From a checkpoint of a small image flow-matching model: norm layernorm.
Rows from block 3 of a small image flow-matching model, named by matrix and row number. Rows with one number belong to one neuron. Each number is 200 + 20 x the weight over its row's rms, rounded and kept within 0 to 999. All counts start at 0.
After each neuron's rows are labels from the 100 images, of 14848 (inputs lightly noised), where the neuron reaches its highest value: "lies over" is the class under the peak; "strongest on" is what is common among them. Only what is clearly more common there than usual is listed. The data: Sentinel-2 satellite tiles (TerraMesh). In brackets: how many of the 100, against the usual share in percent.
# fc1: MLP up (model.blocks.3.mlp.fc1.weight, 768x128), inputs 0-127
# fc2: MLP down (model.blocks.3.mlp.fc2.weight, 128x768, transposed), outputs 0-127

fc1.292,203,223,225,193,210,204,207,194,201,180,179,171,202,197,226,239,172,195,227,218,182,207,182,224,193,191,196,179,229,195,197,241,187,214,202,181,169,212,216,208,197,212,188,180,128,194,173,194,193,216,202,223,242,160,153,212,146,196,209,193,209,200,203,205,171,202,195,203,205,196,205,205,164,210,207,207,193,204,216,165,188,227,186,239,167,220,182,216,184,188,239,201,218,188,190,215,205,239,184,204,191,189,195,202,214,215,185,190,198,214,205,200,229,213,192,207,199,242,209,161,199,202,210,181,199,201,241,211
fc2.292,199,208,163,192,170,211,200,197,181,226,203,215,204,185,178,168,228,211,164,201,218,216,221,175,203,191,198,195,179,221,212,214,205,194,239,174,221,219,194,196,207,201,200,170,257,197,144,221,196,191,201,227,221,210,197,168,177,200,198,192,188,218,198,211,198,213,176,210,164,184,189,219,188,205,200,165,192,195,211,218,202,221,189,203,206,238,190,198,204,185,198,188,203,206,208,186,190,194,148,218,146,210,236,207,195,236,203,171,178,203,207,189,191,227,232,214,218,192,172,209,145,184,229,183,208,190,202,197
lies over: rangeland (72 vs 21.5)
strongest on: main land cover: rangeland (67 vs 20.4)

fc1.705,228,183,214,192,215,177,215,194,191,216,220,210,167,194,220,201,190,190,210,214,226,187,192,187,179,199,207,222,216,181,183,171,192,191,201,212,239,187,185,175,185,211,169,215,183,213,167,224,204,166,208,226,204,199,208,187,151,171,185,245,213,175,167,181,162,188,181,180,191,210,214,184,204,221,199,210,168,194,194,222,223,192,227,192,187,230,193,184,214,197,207,203,204,206,223,200,225,201,205,210,195,203,225,169,177,154,217,190,215,176,217,253,217,140,211,211,222,203,211,238,198,176,213,178,190,207,208,206
fc2.705,182,262,214,215,212,180,201,195,198,164,217,187,189,206,204,215,189,203,244,211,158,217,183,209,167,196,164,233,169,191,218,228,198,217,194,198,178,191,218,192,199,234,205,160,179,202,196,181,191,227,198,194,220,168,187,191,187,212,244,201,138,257,223,190,226,221,178,182,200,204,215,180,206,163,210,204,189,218,213,207,197,211,210,191,209,200,232,205,213,178,203,204,202,191,196,206,170,194,191,195,219,202,189,195,181,227,214,204,184,192,202,237,197,180,187,208,198,213,190,206,252,223,217,200,188,204,215,200
lies over: crops (55 vs 17.4)
strongest on: crops (86 vs 38.8); main land cover: crops (71 vs 20.2); built area (65 vs 37.5)

fc1.164,183,245,189,209,157,173,168,227,229,179,194,217,190,195,223,203,218,194,178,190,196,222,190,201,196,190,178,181,186,200,169,223,180,157,157,176,179,227,184,163,185,179,214,203,197,216,178,213,210,203,238,201,214,211,196,217,181,193,185,194,236,252,204,164,193,206,191,195,179,180,212,199,227,174,200,226,183,178,185,188,225,193,228,212,187,237,188,204,191,231,193,191,202,212,190,202,202,225,196,190,215,179,191,210,205,179,186,190,238,190,217,207,235,176,200,241,183,200,210,229,178,195,193,174,172,218,209,206
fc2.164,224,218,208,199,205,186,226,193,209,151,174,198,214,195,162,213,174,181,212,212,213,256,206,219,267,209,195,200,187,173,201,179,181,187,179,202,205,198,199,227,193,188,211,221,200,202,138,192,218,198,221,201,210,191,177,156,219,208,165,190,230,207,242,197,204,191,188,184,214,181,192,201,169,171,239,212,193,194,203,205,192,165,193,188,207,201,233,194,200,201,199,229,199,212,176,198,219,222,203,189,231,211,229,195,196,194,198,190,184,216,203,172,208,211,189,208,215,196,229,190,223,192,216,186,222,249,185,188
lies over: snow or ice (40 vs 13.8)
strongest on: snow or ice (58 vs 20.6); main land cover: snow or ice (45 vs 14.6)

fc1.284,187,231,194,209,207,176,217,220,206,228,223,235,205,193,199,178,207,197,188,206,214,231,214,192,218,223,170,210,207,214,201,163,186,168,215,220,205,194,199,203,194,178,234,176,223,218,169,204,225,212,184,222,214,197,168,199,202,193,187,201,215,195,229,170,212,203,164,218,219,186,182,193,211,202,168,204,204,207,221,189,200,225,207,238,192,197,221,215,187,219,209,190,186,204,173,179,214,223,173,189,239,158,186,213,184,190,197,243,202,193,271,172,197,187,203,205,227,149,206,217,189,178,222,213,181,174,209,183
fc2.284,185,209,195,184,261,206,170,214,192,202,186,199,217,183,172,181,163,221,154,179,215,190,200,211,192,195,186,217,212,212,238,205,208,204,185,209,196,198,205,188,189,204,222,196,209,199,158,194,172,213,203,203,167,208,197,204,171,195,230,199,173,232,184,191,186,203,239,172,198,198,201,210,190,182,180,206,193,205,145,210,188,195,207,190,199,186,186,209,217,212,194,169,182,205,206,195,208,189,184,213,273,201,181,208,187,215,188,213,219,177,231,144,217,212,238,183,196,213,176,202,155,175,217,208,190,213,201,200
lies over: water (79 vs 11.1)
strongest on: water (95 vs 40.4); main land cover: water (83 vs 11.2)

fc1.222,195,221,226,198,193,157,203,201,158,224,251,229,172,212,188,200,232,209,205,185,228,200,193,198,212,217,194,208,186,198,215,136,183,197,192,215,192,181,192,206,231,218,180,205,204,217,227,227,199,199,158,222,198,217,185,218,219,190,180,188,199,199,203,160,192,207,154,189,194,177,184,201,230,189,183,212,188,190,212,205,208,188,173,239,185,212,169,230,214,204,205,219,163,194,197,217,164,244,175,205,213,206,199,174,178,217,204,186,192,204,192,195,186,190,205,205,197,156,169,232,180,184,198,208,192,205,218,179
fc2.222,185,199,191,205,148,198,207,195,194,208,214,196,200,206,252,203,220,214,141,211,211,198,186,188,204,195,190,200,200,237,192,202,202,173,195,201,202,203,203,223,259,192,204,185,207,210,210,208,196,191,206,231,198,197,209,210,186,198,202,200,220,147,182,201,233,219,203,176,168,190,206,192,230,232,212,226,210,194,205,198,202,222,165,201,205,188,213,281,199,196,206,187,198,200,202,203,204,203,196,263,182,190,254,206,196,155,199,200,207,199,187,189,193,193,182,204,207,181,204,197,158,193,209,180,204,200,196,219
lies over: water (96 vs 11.1)
strongest on: water (97 vs 40.4); main land cover: water (93 vs 11.2)

fc1.250,223,200,191,214,198,210,196,217,228,197,223,217,202,177,199,189,185,202,173,180,221,174,192,211,169,187,217,201,202,186,186,209,218,168,245,206,225,202,188,223,174,234,231,228,209,235,162,171,230,182,233,209,196,177,210,203,220,185,204,232,188,190,205,210,185,190,189,218,232,182,189,195,237,186,197,214,162,192,167,199,196,186,189,210,147,234,173,219,201,205,220,181,229,211,179,213,208,221,199,208,198,194,198,161,227,181,205,175,226,184,196,216,194,168,183,167,186,196,210,246,179,230,211,200,194,194,214,211
fc2.250,165,229,214,193,206,227,202,184,199,137,225,194,203,191,185,192,186,196,194,201,229,179,179,199,194,206,167,234,221,164,218,202,187,239,208,221,194,222,204,166,196,190,202,183,194,243,184,206,222,206,142,206,189,200,185,203,189,186,186,203,200,184,215,195,206,182,192,210,179,183,206,217,214,204,191,216,206,188,182,181,193,234,155,178,220,201,221,218,185,175,196,195,202,196,203,217,184,200,172,185,181,190,225,159,191,223,192,240,171,182,209,183,197,178,226,152,180,190,202,238,175,211,203,210,230,180,192,198
lies over: snow or ice (43 vs 13.8)
strongest on: snow or ice (50 vs 20.6); main land cover: snow or ice (48 vs 14.6)

fc1.690,181,186,231,196,202,222,197,201,214,189,194,204,179,193,210,203,148,223,193,223,198,179,192,242,197,194,175,220,177,176,199,236,222,201,175,199,219,239,217,210,193,222,207,184,211,169,240,167,193,207,182,230,210,180,166,204,173,199,245,202,196,212,204,188,223,214,224,145,197,193,234,180,190,171,202,200,190,187,173,202,173,190,202,209,228,194,218,223,170,212,244,173,201,194,206,185,207,214,213,216,211,206,180,206,217,210,175,238,215,184,205,173,202,172,222,217,194,215,177,212,224,172,197,217,187,219,218,204
fc2.690,194,202,173,213,188,184,193,203,199,177,216,221,184,201,237,158,206,226,219,220,233,184,174,231,200,199,215,241,185,198,203,206,205,197,202,203,208,225,212,225,170,193,198,178,207,243,230,188,227,206,215,224,172,183,201,164,193,181,210,209,195,215,187,197,209,213,174,192,181,212,214,195,205,147,189,203,208,203,176,189,214,202,214,223,205,186,187,227,190,186,202,217,195,193,219,213,180,208,237,217,219,191,205,204,187,177,179,252,189,188,201,247,192,192,235,142,234,244,222,181,182,233,210,202,210,199,194,204
lies over: crops (37 vs 17.4)
strongest on: crops (72 vs 38.8); main land cover: crops (47 vs 20.2)

fc1.441,198,233,244,193,199,191,198,221,174,207,259,231,202,209,197,205,226,194,199,194,216,200,206,199,189,219,190,216,157,223,185,163,198,166,186,198,188,180,203,187,176,206,225,187,225,221,227,178,201,203,211,194,197,221,217,176,192,198,204,193,194,167,232,171,203,226,177,192,188,211,198,218,200,195,171,198,204,190,192,198,184,198,243,214,183,229,220,202,209,217,168,182,163,205,206,210,186,200,224,192,242,191,182,164,204,199,206,187,226,213,221,202,226,193,217,214,214,167,132,231,221,173,202,197,183,188,189,175
fc2.441,200,216,160,194,177,201,207,207,205,205,236,185,198,191,199,199,172,186,197,202,189,195,188,208,172,206,203,191,209,233,172,188,213,192,226,177,168,200,204,199,167,199,252,209,156,200,238,204,210,217,196,211,242,190,177,230,196,198,197,182,174,223,203,199,234,188,258,217,213,200,209,210,224,205,183,175,193,190,216,216,192,195,177,219,191,212,183,227,190,189,201,190,208,203,197,231,215,198,204,233,196,203,206,208,183,199,194,199,202,201,164,163,193,200,252,202,209,241,160,199,186,248,182,214,211,251,185,206
lies over: water (94 vs 11.1)
strongest on: water (99 vs 40.4); main land cover: water (94 vs 11.2)

fc1.78,195,193,203,184,221,155,206,191,213,201,202,213,175,226,190,188,180,220,207,223,214,185,160,201,201,185,179,214,186,211,187,250,191,162,171,242,241,172,172,159,200,212,192,208,208,169,191,214,208,238,214,160,186,179,184,180,189,159,180,197,175,220,204,184,194,175,172,189,195,207,197,170,186,191,197,181,205,169,189,218,226,196,196,206,186,209,197,238,221,201,191,212,181,209,169,203,179,195,214,224,199,179,215,228,185,190,185,202,207,181,206,217,235,197,199,224,207,206,178,243,174,207,190,196,160,188,212,203
fc2.78,201,189,210,213,232,234,227,201,214,196,251,197,193,194,171,179,212,211,215,200,181,210,184,227,170,210,210,209,245,256,192,193,201,182,238,199,206,176,196,168,211,199,166,221,187,184,211,193,208,192,238,185,191,230,214,182,217,204,177,186,208,193,156,169,198,199,178,200,190,223,213,184,235,218,185,188,220,230,205,207,220,223,203,192,203,185,225,162,168,215,210,212,198,189,223,186,210,200,171,192,230,183,209,212,201,224,193,236,203,213,218,214,189,192,168,180,227,175,178,218,234,214,197,221,168,210,206,192
lies over: built area (52 vs 5.1)
strongest on: built area (77 vs 37.5); crops (71 vs 38.8); main land cover: crops (41 vs 20.2)

fc1.21,187,207,258,177,196,203,198,197,183,212,232,218,193,191,200,201,218,186,180,210,214,177,207,206,214,210,207,224,164,200,202,149,201,198,190,182,204,208,189,221,160,234,162,184,197,202,195,191,198,206,245,224,174,206,182,184,195,192,183,187,197,213,239,165,188,218,192,193,194,201,214,258,201,174,192,204,212,188,199,207,199,221,218,207,172,223,213,237,206,224,188,213,170,197,206,179,178,207,195,220,166,184,192,156,160,199,195,226,184,205,206,239,170,185,194,198,206,177,161,225,210,193,198,202,186,225,197,169
fc2.21,178,196,158,181,201,204,203,205,219,212,228,202,190,205,244,201,212,233,234,201,201,224,186,170,200,183,226,221,217,222,197,201,188,192,236,189,196,229,205,262,193,224,206,186,198,198,188,196,168,199,188,189,244,203,182,233,210,197,224,194,207,214,212,174,253,185,172,188,219,203,214,208,186,167,192,198,197,189,228,189,206,169,201,203,179,256,198,192,198,208,212,187,204,187,188,213,206,197,248,204,195,168,213,205,194,199,203,207,218,203,178,171,196,198,228,160,205,182,230,196,156,216,181,213,216,223,192,192
lies over: water (92 vs 11.1)
strongest on: water (95 vs 40.4); main land cover: water (93 vs 11.2)

fc1.287,215,204,228,244,221,166,212,218,205,213,220,183,187,211,201,199,209,209,201,171,224,215,209,223,200,192,197,171,179,172,152,163,179,208,182,227,221,214,223,195,181,192,168,185,207,183,228,167,195,240,225,197,218,193,194,170,191,204,199,203,196,134,196,206,198,220,187,166,231,206,232,176,221,197,167,204,231,211,191,193,174,194,221,202,226,212,194,181,196,193,197,222,188,217,218,200,173,201,208,207,215,192,220,213,221,226,198,216,219,199,223,166,216,173,220,226,202,241,201,198,206,187,207,197,166,172,209,190
fc2.287,231,223,198,189,231,202,205,211,178,194,207,190,198,189,170,170,159,196,159,198,209,225,177,186,211,192,197,193,186,237,181,165,236,232,225,201,188,201,198,239,188,213,182,218,209,194,181,186,226,214,199,198,197,190,191,197,169,222,196,177,197,147,206,200,192,203,222,223,207,187,246,191,202,216,213,182,190,196,191,231,191,147,198,209,200,199,209,162,213,199,215,180,193,226,194,205,230,182,187,205,207,203,211,187,198,183,191,233,163,180,222,177,203,207,169,169,195,172,190,205,190,202,226,223,177,182,152,175
lies over: water (32 vs 11.1)
strongest on: main land cover: water (33 vs 11.2)

fc1.114,209,211,205,177,199,205,194,219,213,180,217,201,150,186,219,202,221,189,224,227,206,178,197,189,200,206,187,187,175,169,167,245,198,167,173,202,178,211,180,206,204,173,235,216,190,227,189,197,190,179,214,226,201,202,199,209,205,201,208,210,181,223,228,141,233,205,156,200,185,185,177,192,207,205,207,210,174,243,186,226,201,202,218,200,190,207,196,231,212,209,190,214,189,187,220,186,216,220,212,209,188,179,184,221,199,160,215,223,189,174,216,199,253,173,170,237,201,196,213,211,218,177,200,182,176,189,217,165
fc2.114,173,214,196,219,194,183,191,225,217,202,200,189,187,186,176,192,181,219,212,221,181,214,197,204,196,223,191,156,197,185,189,222,230,202,226,218,192,208,203,238,238,178,181,213,231,212,198,220,219,194,180,208,197,192,187,186,214,191,203,175,217,178,243,188,211,202,229,193,214,193,224,233,182,190,222,208,198,196,170,211,209,203,204,181,206,206,241,222,175,127,202,212,206,221,202,137,217,188,169,212,197,180,233,202,192,257,191,185,238,202,192,206,213,205,220,198,197,216,205,193,206,186,210,176,193,227,192,172
lies over: clouds (32 vs 2.6)
strongest on: clouds (56 vs 15.4); main land cover: trees (43 vs 19.5)

fc1.636,217,216,231,201,176,220,183,206,218,198,161,183,186,202,238,194,160,193,188,189,186,196,202,212,202,200,211,223,220,205,210,220,184,204,190,192,162,202,206,201,180,227,211,186,180,165,177,181,200,248,238,187,213,198,178,178,156,221,220,168,178,171,242,209,154,192,201,214,232,210,209,210,178,213,186,198,229,162,189,192,202,195,209,212,191,176,177,209,201,202,219,198,220,193,200,209,170,218,210,217,181,156,208,221,210,229,175,235,221,206,225,200,215,177,202,209,195,209,197,180,208,202,183,208,184,205,231,246
fc2.636,233,197,215,203,220,169,202,211,208,231,185,223,198,216,206,172,196,223,210,210,207,213,224,212,218,219,182,237,189,199,233,197,183,227,224,200,208,195,203,195,214,209,216,255,197,223,152,210,162,195,162,207,185,191,190,179,201,237,194,193,225,121,190,200,184,165,186,184,192,185,210,198,212,221,181,168,205,246,179,197,183,208,219,181,192,184,178,242,208,216,218,197,185,182,207,183,191,200,196,234,217,213,191,202,182,179,194,204,200,172,214,215,192,185,208,189,201,184,213,205,175,199,187,222,191,162,195,184
lies over: rangeland (50 vs 21.5)
strongest on: main land cover: rangeland (58 vs 20.4)

fc1.29,245,175,203,228,228,157,226,217,198,181,213,177,190,236,211,214,226,245,185,175,255,193,198,224,210,182,190,193,178,186,199,203,206,210,168,254,195,211,215,198,196,150,212,185,189,189,195,174,206,224,202,204,210,180,221,200,169,193,213,188,178,159,226,191,214,198,200,202,214,197,221,173,190,215,213,209,186,230,204,187,197,189,179,196,176,215,166,183,191,186,185,219,208,214,221,191,198,200,199,193,210,161,224,205,227,191,208,213,223,189,225,171,233,149,202,204,190,228,193,192,209,177,200,210,183,201,196,198
fc2.29,225,225,199,207,230,217,191,192,183,220,219,181,221,170,208,215,186,198,168,195,208,190,224,167,197,187,174,209,219,218,227,176,212,246,233,203,188,186,222,205,190,177,201,187,178,219,195,172,176,192,236,185,198,191,221,214,184,201,192,169,196,196,183,193,232,167,209,174,193,194,226,212,172,202,193,184,187,176,132,230,206,211,191,181,204,180,197,179,205,181,211,160,194,213,215,205,200,202,168,224,196,199,204,197,204,228,219,219,182,237,215,195,225,209,189,184,187,227,236,202,187,218,171,199,165,221,207,157
lies over: clouds (31 vs 2.6)
strongest on: clouds (39 vs 15.4)

fc1.498,191,198,224,206,220,208,227,210,221,224,195,189,173,239,185,190,215,187,216,203,219,206,216,191,200,194,184,208,205,227,191,206,218,205,179,238,194,186,191,189,203,178,191,194,173,219,180,211,210,259,180,180,207,176,203,167,174,205,210,167,179,214,201,170,190,188,161,189,221,189,211,184,196,180,231,192,176,216,201,206,223,196,201,209,163,215,177,211,171,194,205,189,192,207,197,195,231,215,185,205,219,185,217,233,192,179,212,193,225,187,263,179,228,145,201,232,224,201,182,209,209,192,193,196,152,188,235,178
fc2.498,227,156,209,180,207,202,191,210,205,201,204,189,222,218,175,180,198,189,217,203,212,212,220,148,222,198,222,171,200,188,194,190,227,160,192,184,186,180,189,161,239,190,210,207,233,217,185,196,223,185,206,227,174,204,227,199,213,193,214,252,192,233,212,215,213,199,237,184,147,188,245,195,196,194,234,193,184,191,167,234,210,203,232,229,206,187,198,189,198,179,200,212,205,214,201,171,221,200,187,213,194,210,204,211,206,195,191,209,182,212,211,187,208,174,222,151,205,183,197,233,182,165,191,215,199,200,183,186
lies over: clouds (32 vs 2.6); built area (31 vs 5.1)
strongest on: clouds (38 vs 15.4)

fc1.360,194,219,187,206,205,193,222,207,192,191,198,201,190,207,211,191,189,188,198,217,233,164,208,226,183,200,188,201,196,181,173,234,221,200,200,260,217,177,186,200,203,215,206,192,215,164,232,198,201,247,194,200,175,177,197,166,200,179,193,243,177,197,203,198,206,189,152,195,183,197,212,173,183,217,191,181,177,204,200,223,178,214,188,213,173,204,202,205,225,190,196,203,200,192,177,169,150,203,222,206,203,170,196,230,209,200,194,216,204,183,219,206,229,265,186,209,207,219,167,245,182,214,200,229,176,190,231,202
fc2.360,182,199,218,221,225,230,230,201,215,209,248,198,189,201,186,198,224,204,164,183,218,198,187,276,162,219,191,209,189,225,191,190,221,196,227,221,198,194,222,222,215,205,171,175,208,213,194,187,212,169,274,225,200,207,197,181,219,212,219,173,197,197,166,193,205,168,200,192,187,225,224,184,197,199,206,185,187,191,197,220,189,205,194,201,208,199,216,197,196,204,206,187,191,176,202,187,221,202,171,217,205,199,211,198,198,184,197,209,215,178,210,187,228,206,176,188,205,181,228,177,205,245,240,203,168,243,194,202
lies over: built area (36 vs 5.1)
strongest on: built area (71 vs 37.5)

fc1.309,199,223,232,191,191,226,210,175,197,184,190,178,221,168,219,248,208,204,193,186,137,198,193,210,178,203,223,183,241,211,205,196,200,213,228,167,181,236,234,216,195,198,207,188,140,188,188,149,184,179,173,227,207,207,209,205,227,198,214,219,207,211,184,197,158,211,231,201,221,192,201,208,209,207,216,191,233,198,196,167,220,214,225,215,212,199,218,174,170,188,191,200,206,201,186,198,220,219,200,196,206,212,191,174,211,209,190,209,210,247,197,199,223,173,205,179,190,172,202,167,210,206,216,196,215,214,217,184
fc2.309,199,201,167,198,208,196,196,198,230,229,215,197,205,248,185,134,199,184,198,231,179,205,200,203,224,194,172,195,221,201,189,191,172,245,224,182,246,195,195,222,184,191,205,180,203,190,180,209,198,180,220,220,199,208,189,212,184,209,192,233,178,194,188,214,189,217,170,191,191,213,243,217,176,199,202,196,164,181,203,216,196,200,194,220,196,200,212,187,150,188,197,207,202,206,183,165,197,194,204,244,204,196,213,211,199,181,200,206,199,181,210,233,238,236,182,181,228,167,180,216,184,197,242,223,179,225,201,226
lies over: water (31 vs 11.1)
strongest on: main land cover: water (33 vs 11.2)

fc1.541,185,250,236,192,181,195,211,204,163,172,213,212,212,191,204,212,241,170,192,206,217,215,211,197,179,212,190,229,194,203,200,197,157,218,197,196,234,186,196,199,224,211,198,191,208,195,203,185,182,209,183,177,197,221,190,181,195,180,208,217,183,202,227,225,168,198,171,216,198,243,202,224,188,204,200,199,229,166,172,213,164,207,180,211,167,184,213,220,219,187,212,236,201,188,173,172,157,181,202,185,217,149,193,197,177,202,195,195,220,172,226,216,174,234,175,198,229,190,193,221,208,161,204,180,181,185,194,206
fc2.541,246,194,184,173,250,203,198,190,235,227,208,182,193,207,184,168,214,245,178,202,229,221,173,240,205,186,218,212,187,186,168,174,158,158,218,190,199,197,194,170,147,191,192,183,190,211,170,214,187,205,229,209,201,194,187,194,200,207,185,195,194,168,215,185,196,138,211,220,222,233,201,243,213,195,209,208,184,201,188,185,199,194,221,208,201,195,191,212,204,173,200,183,223,185,189,194,212,211,200,232,178,180,216,207,196,185,201,216,203,204,179,213,182,183,166,195,203,180,198,203,189,185,190,209,157,191,191,216
lies over: water (40 vs 11.1)
strongest on: water (69 vs 40.4); main land cover: water (46 vs 11.2)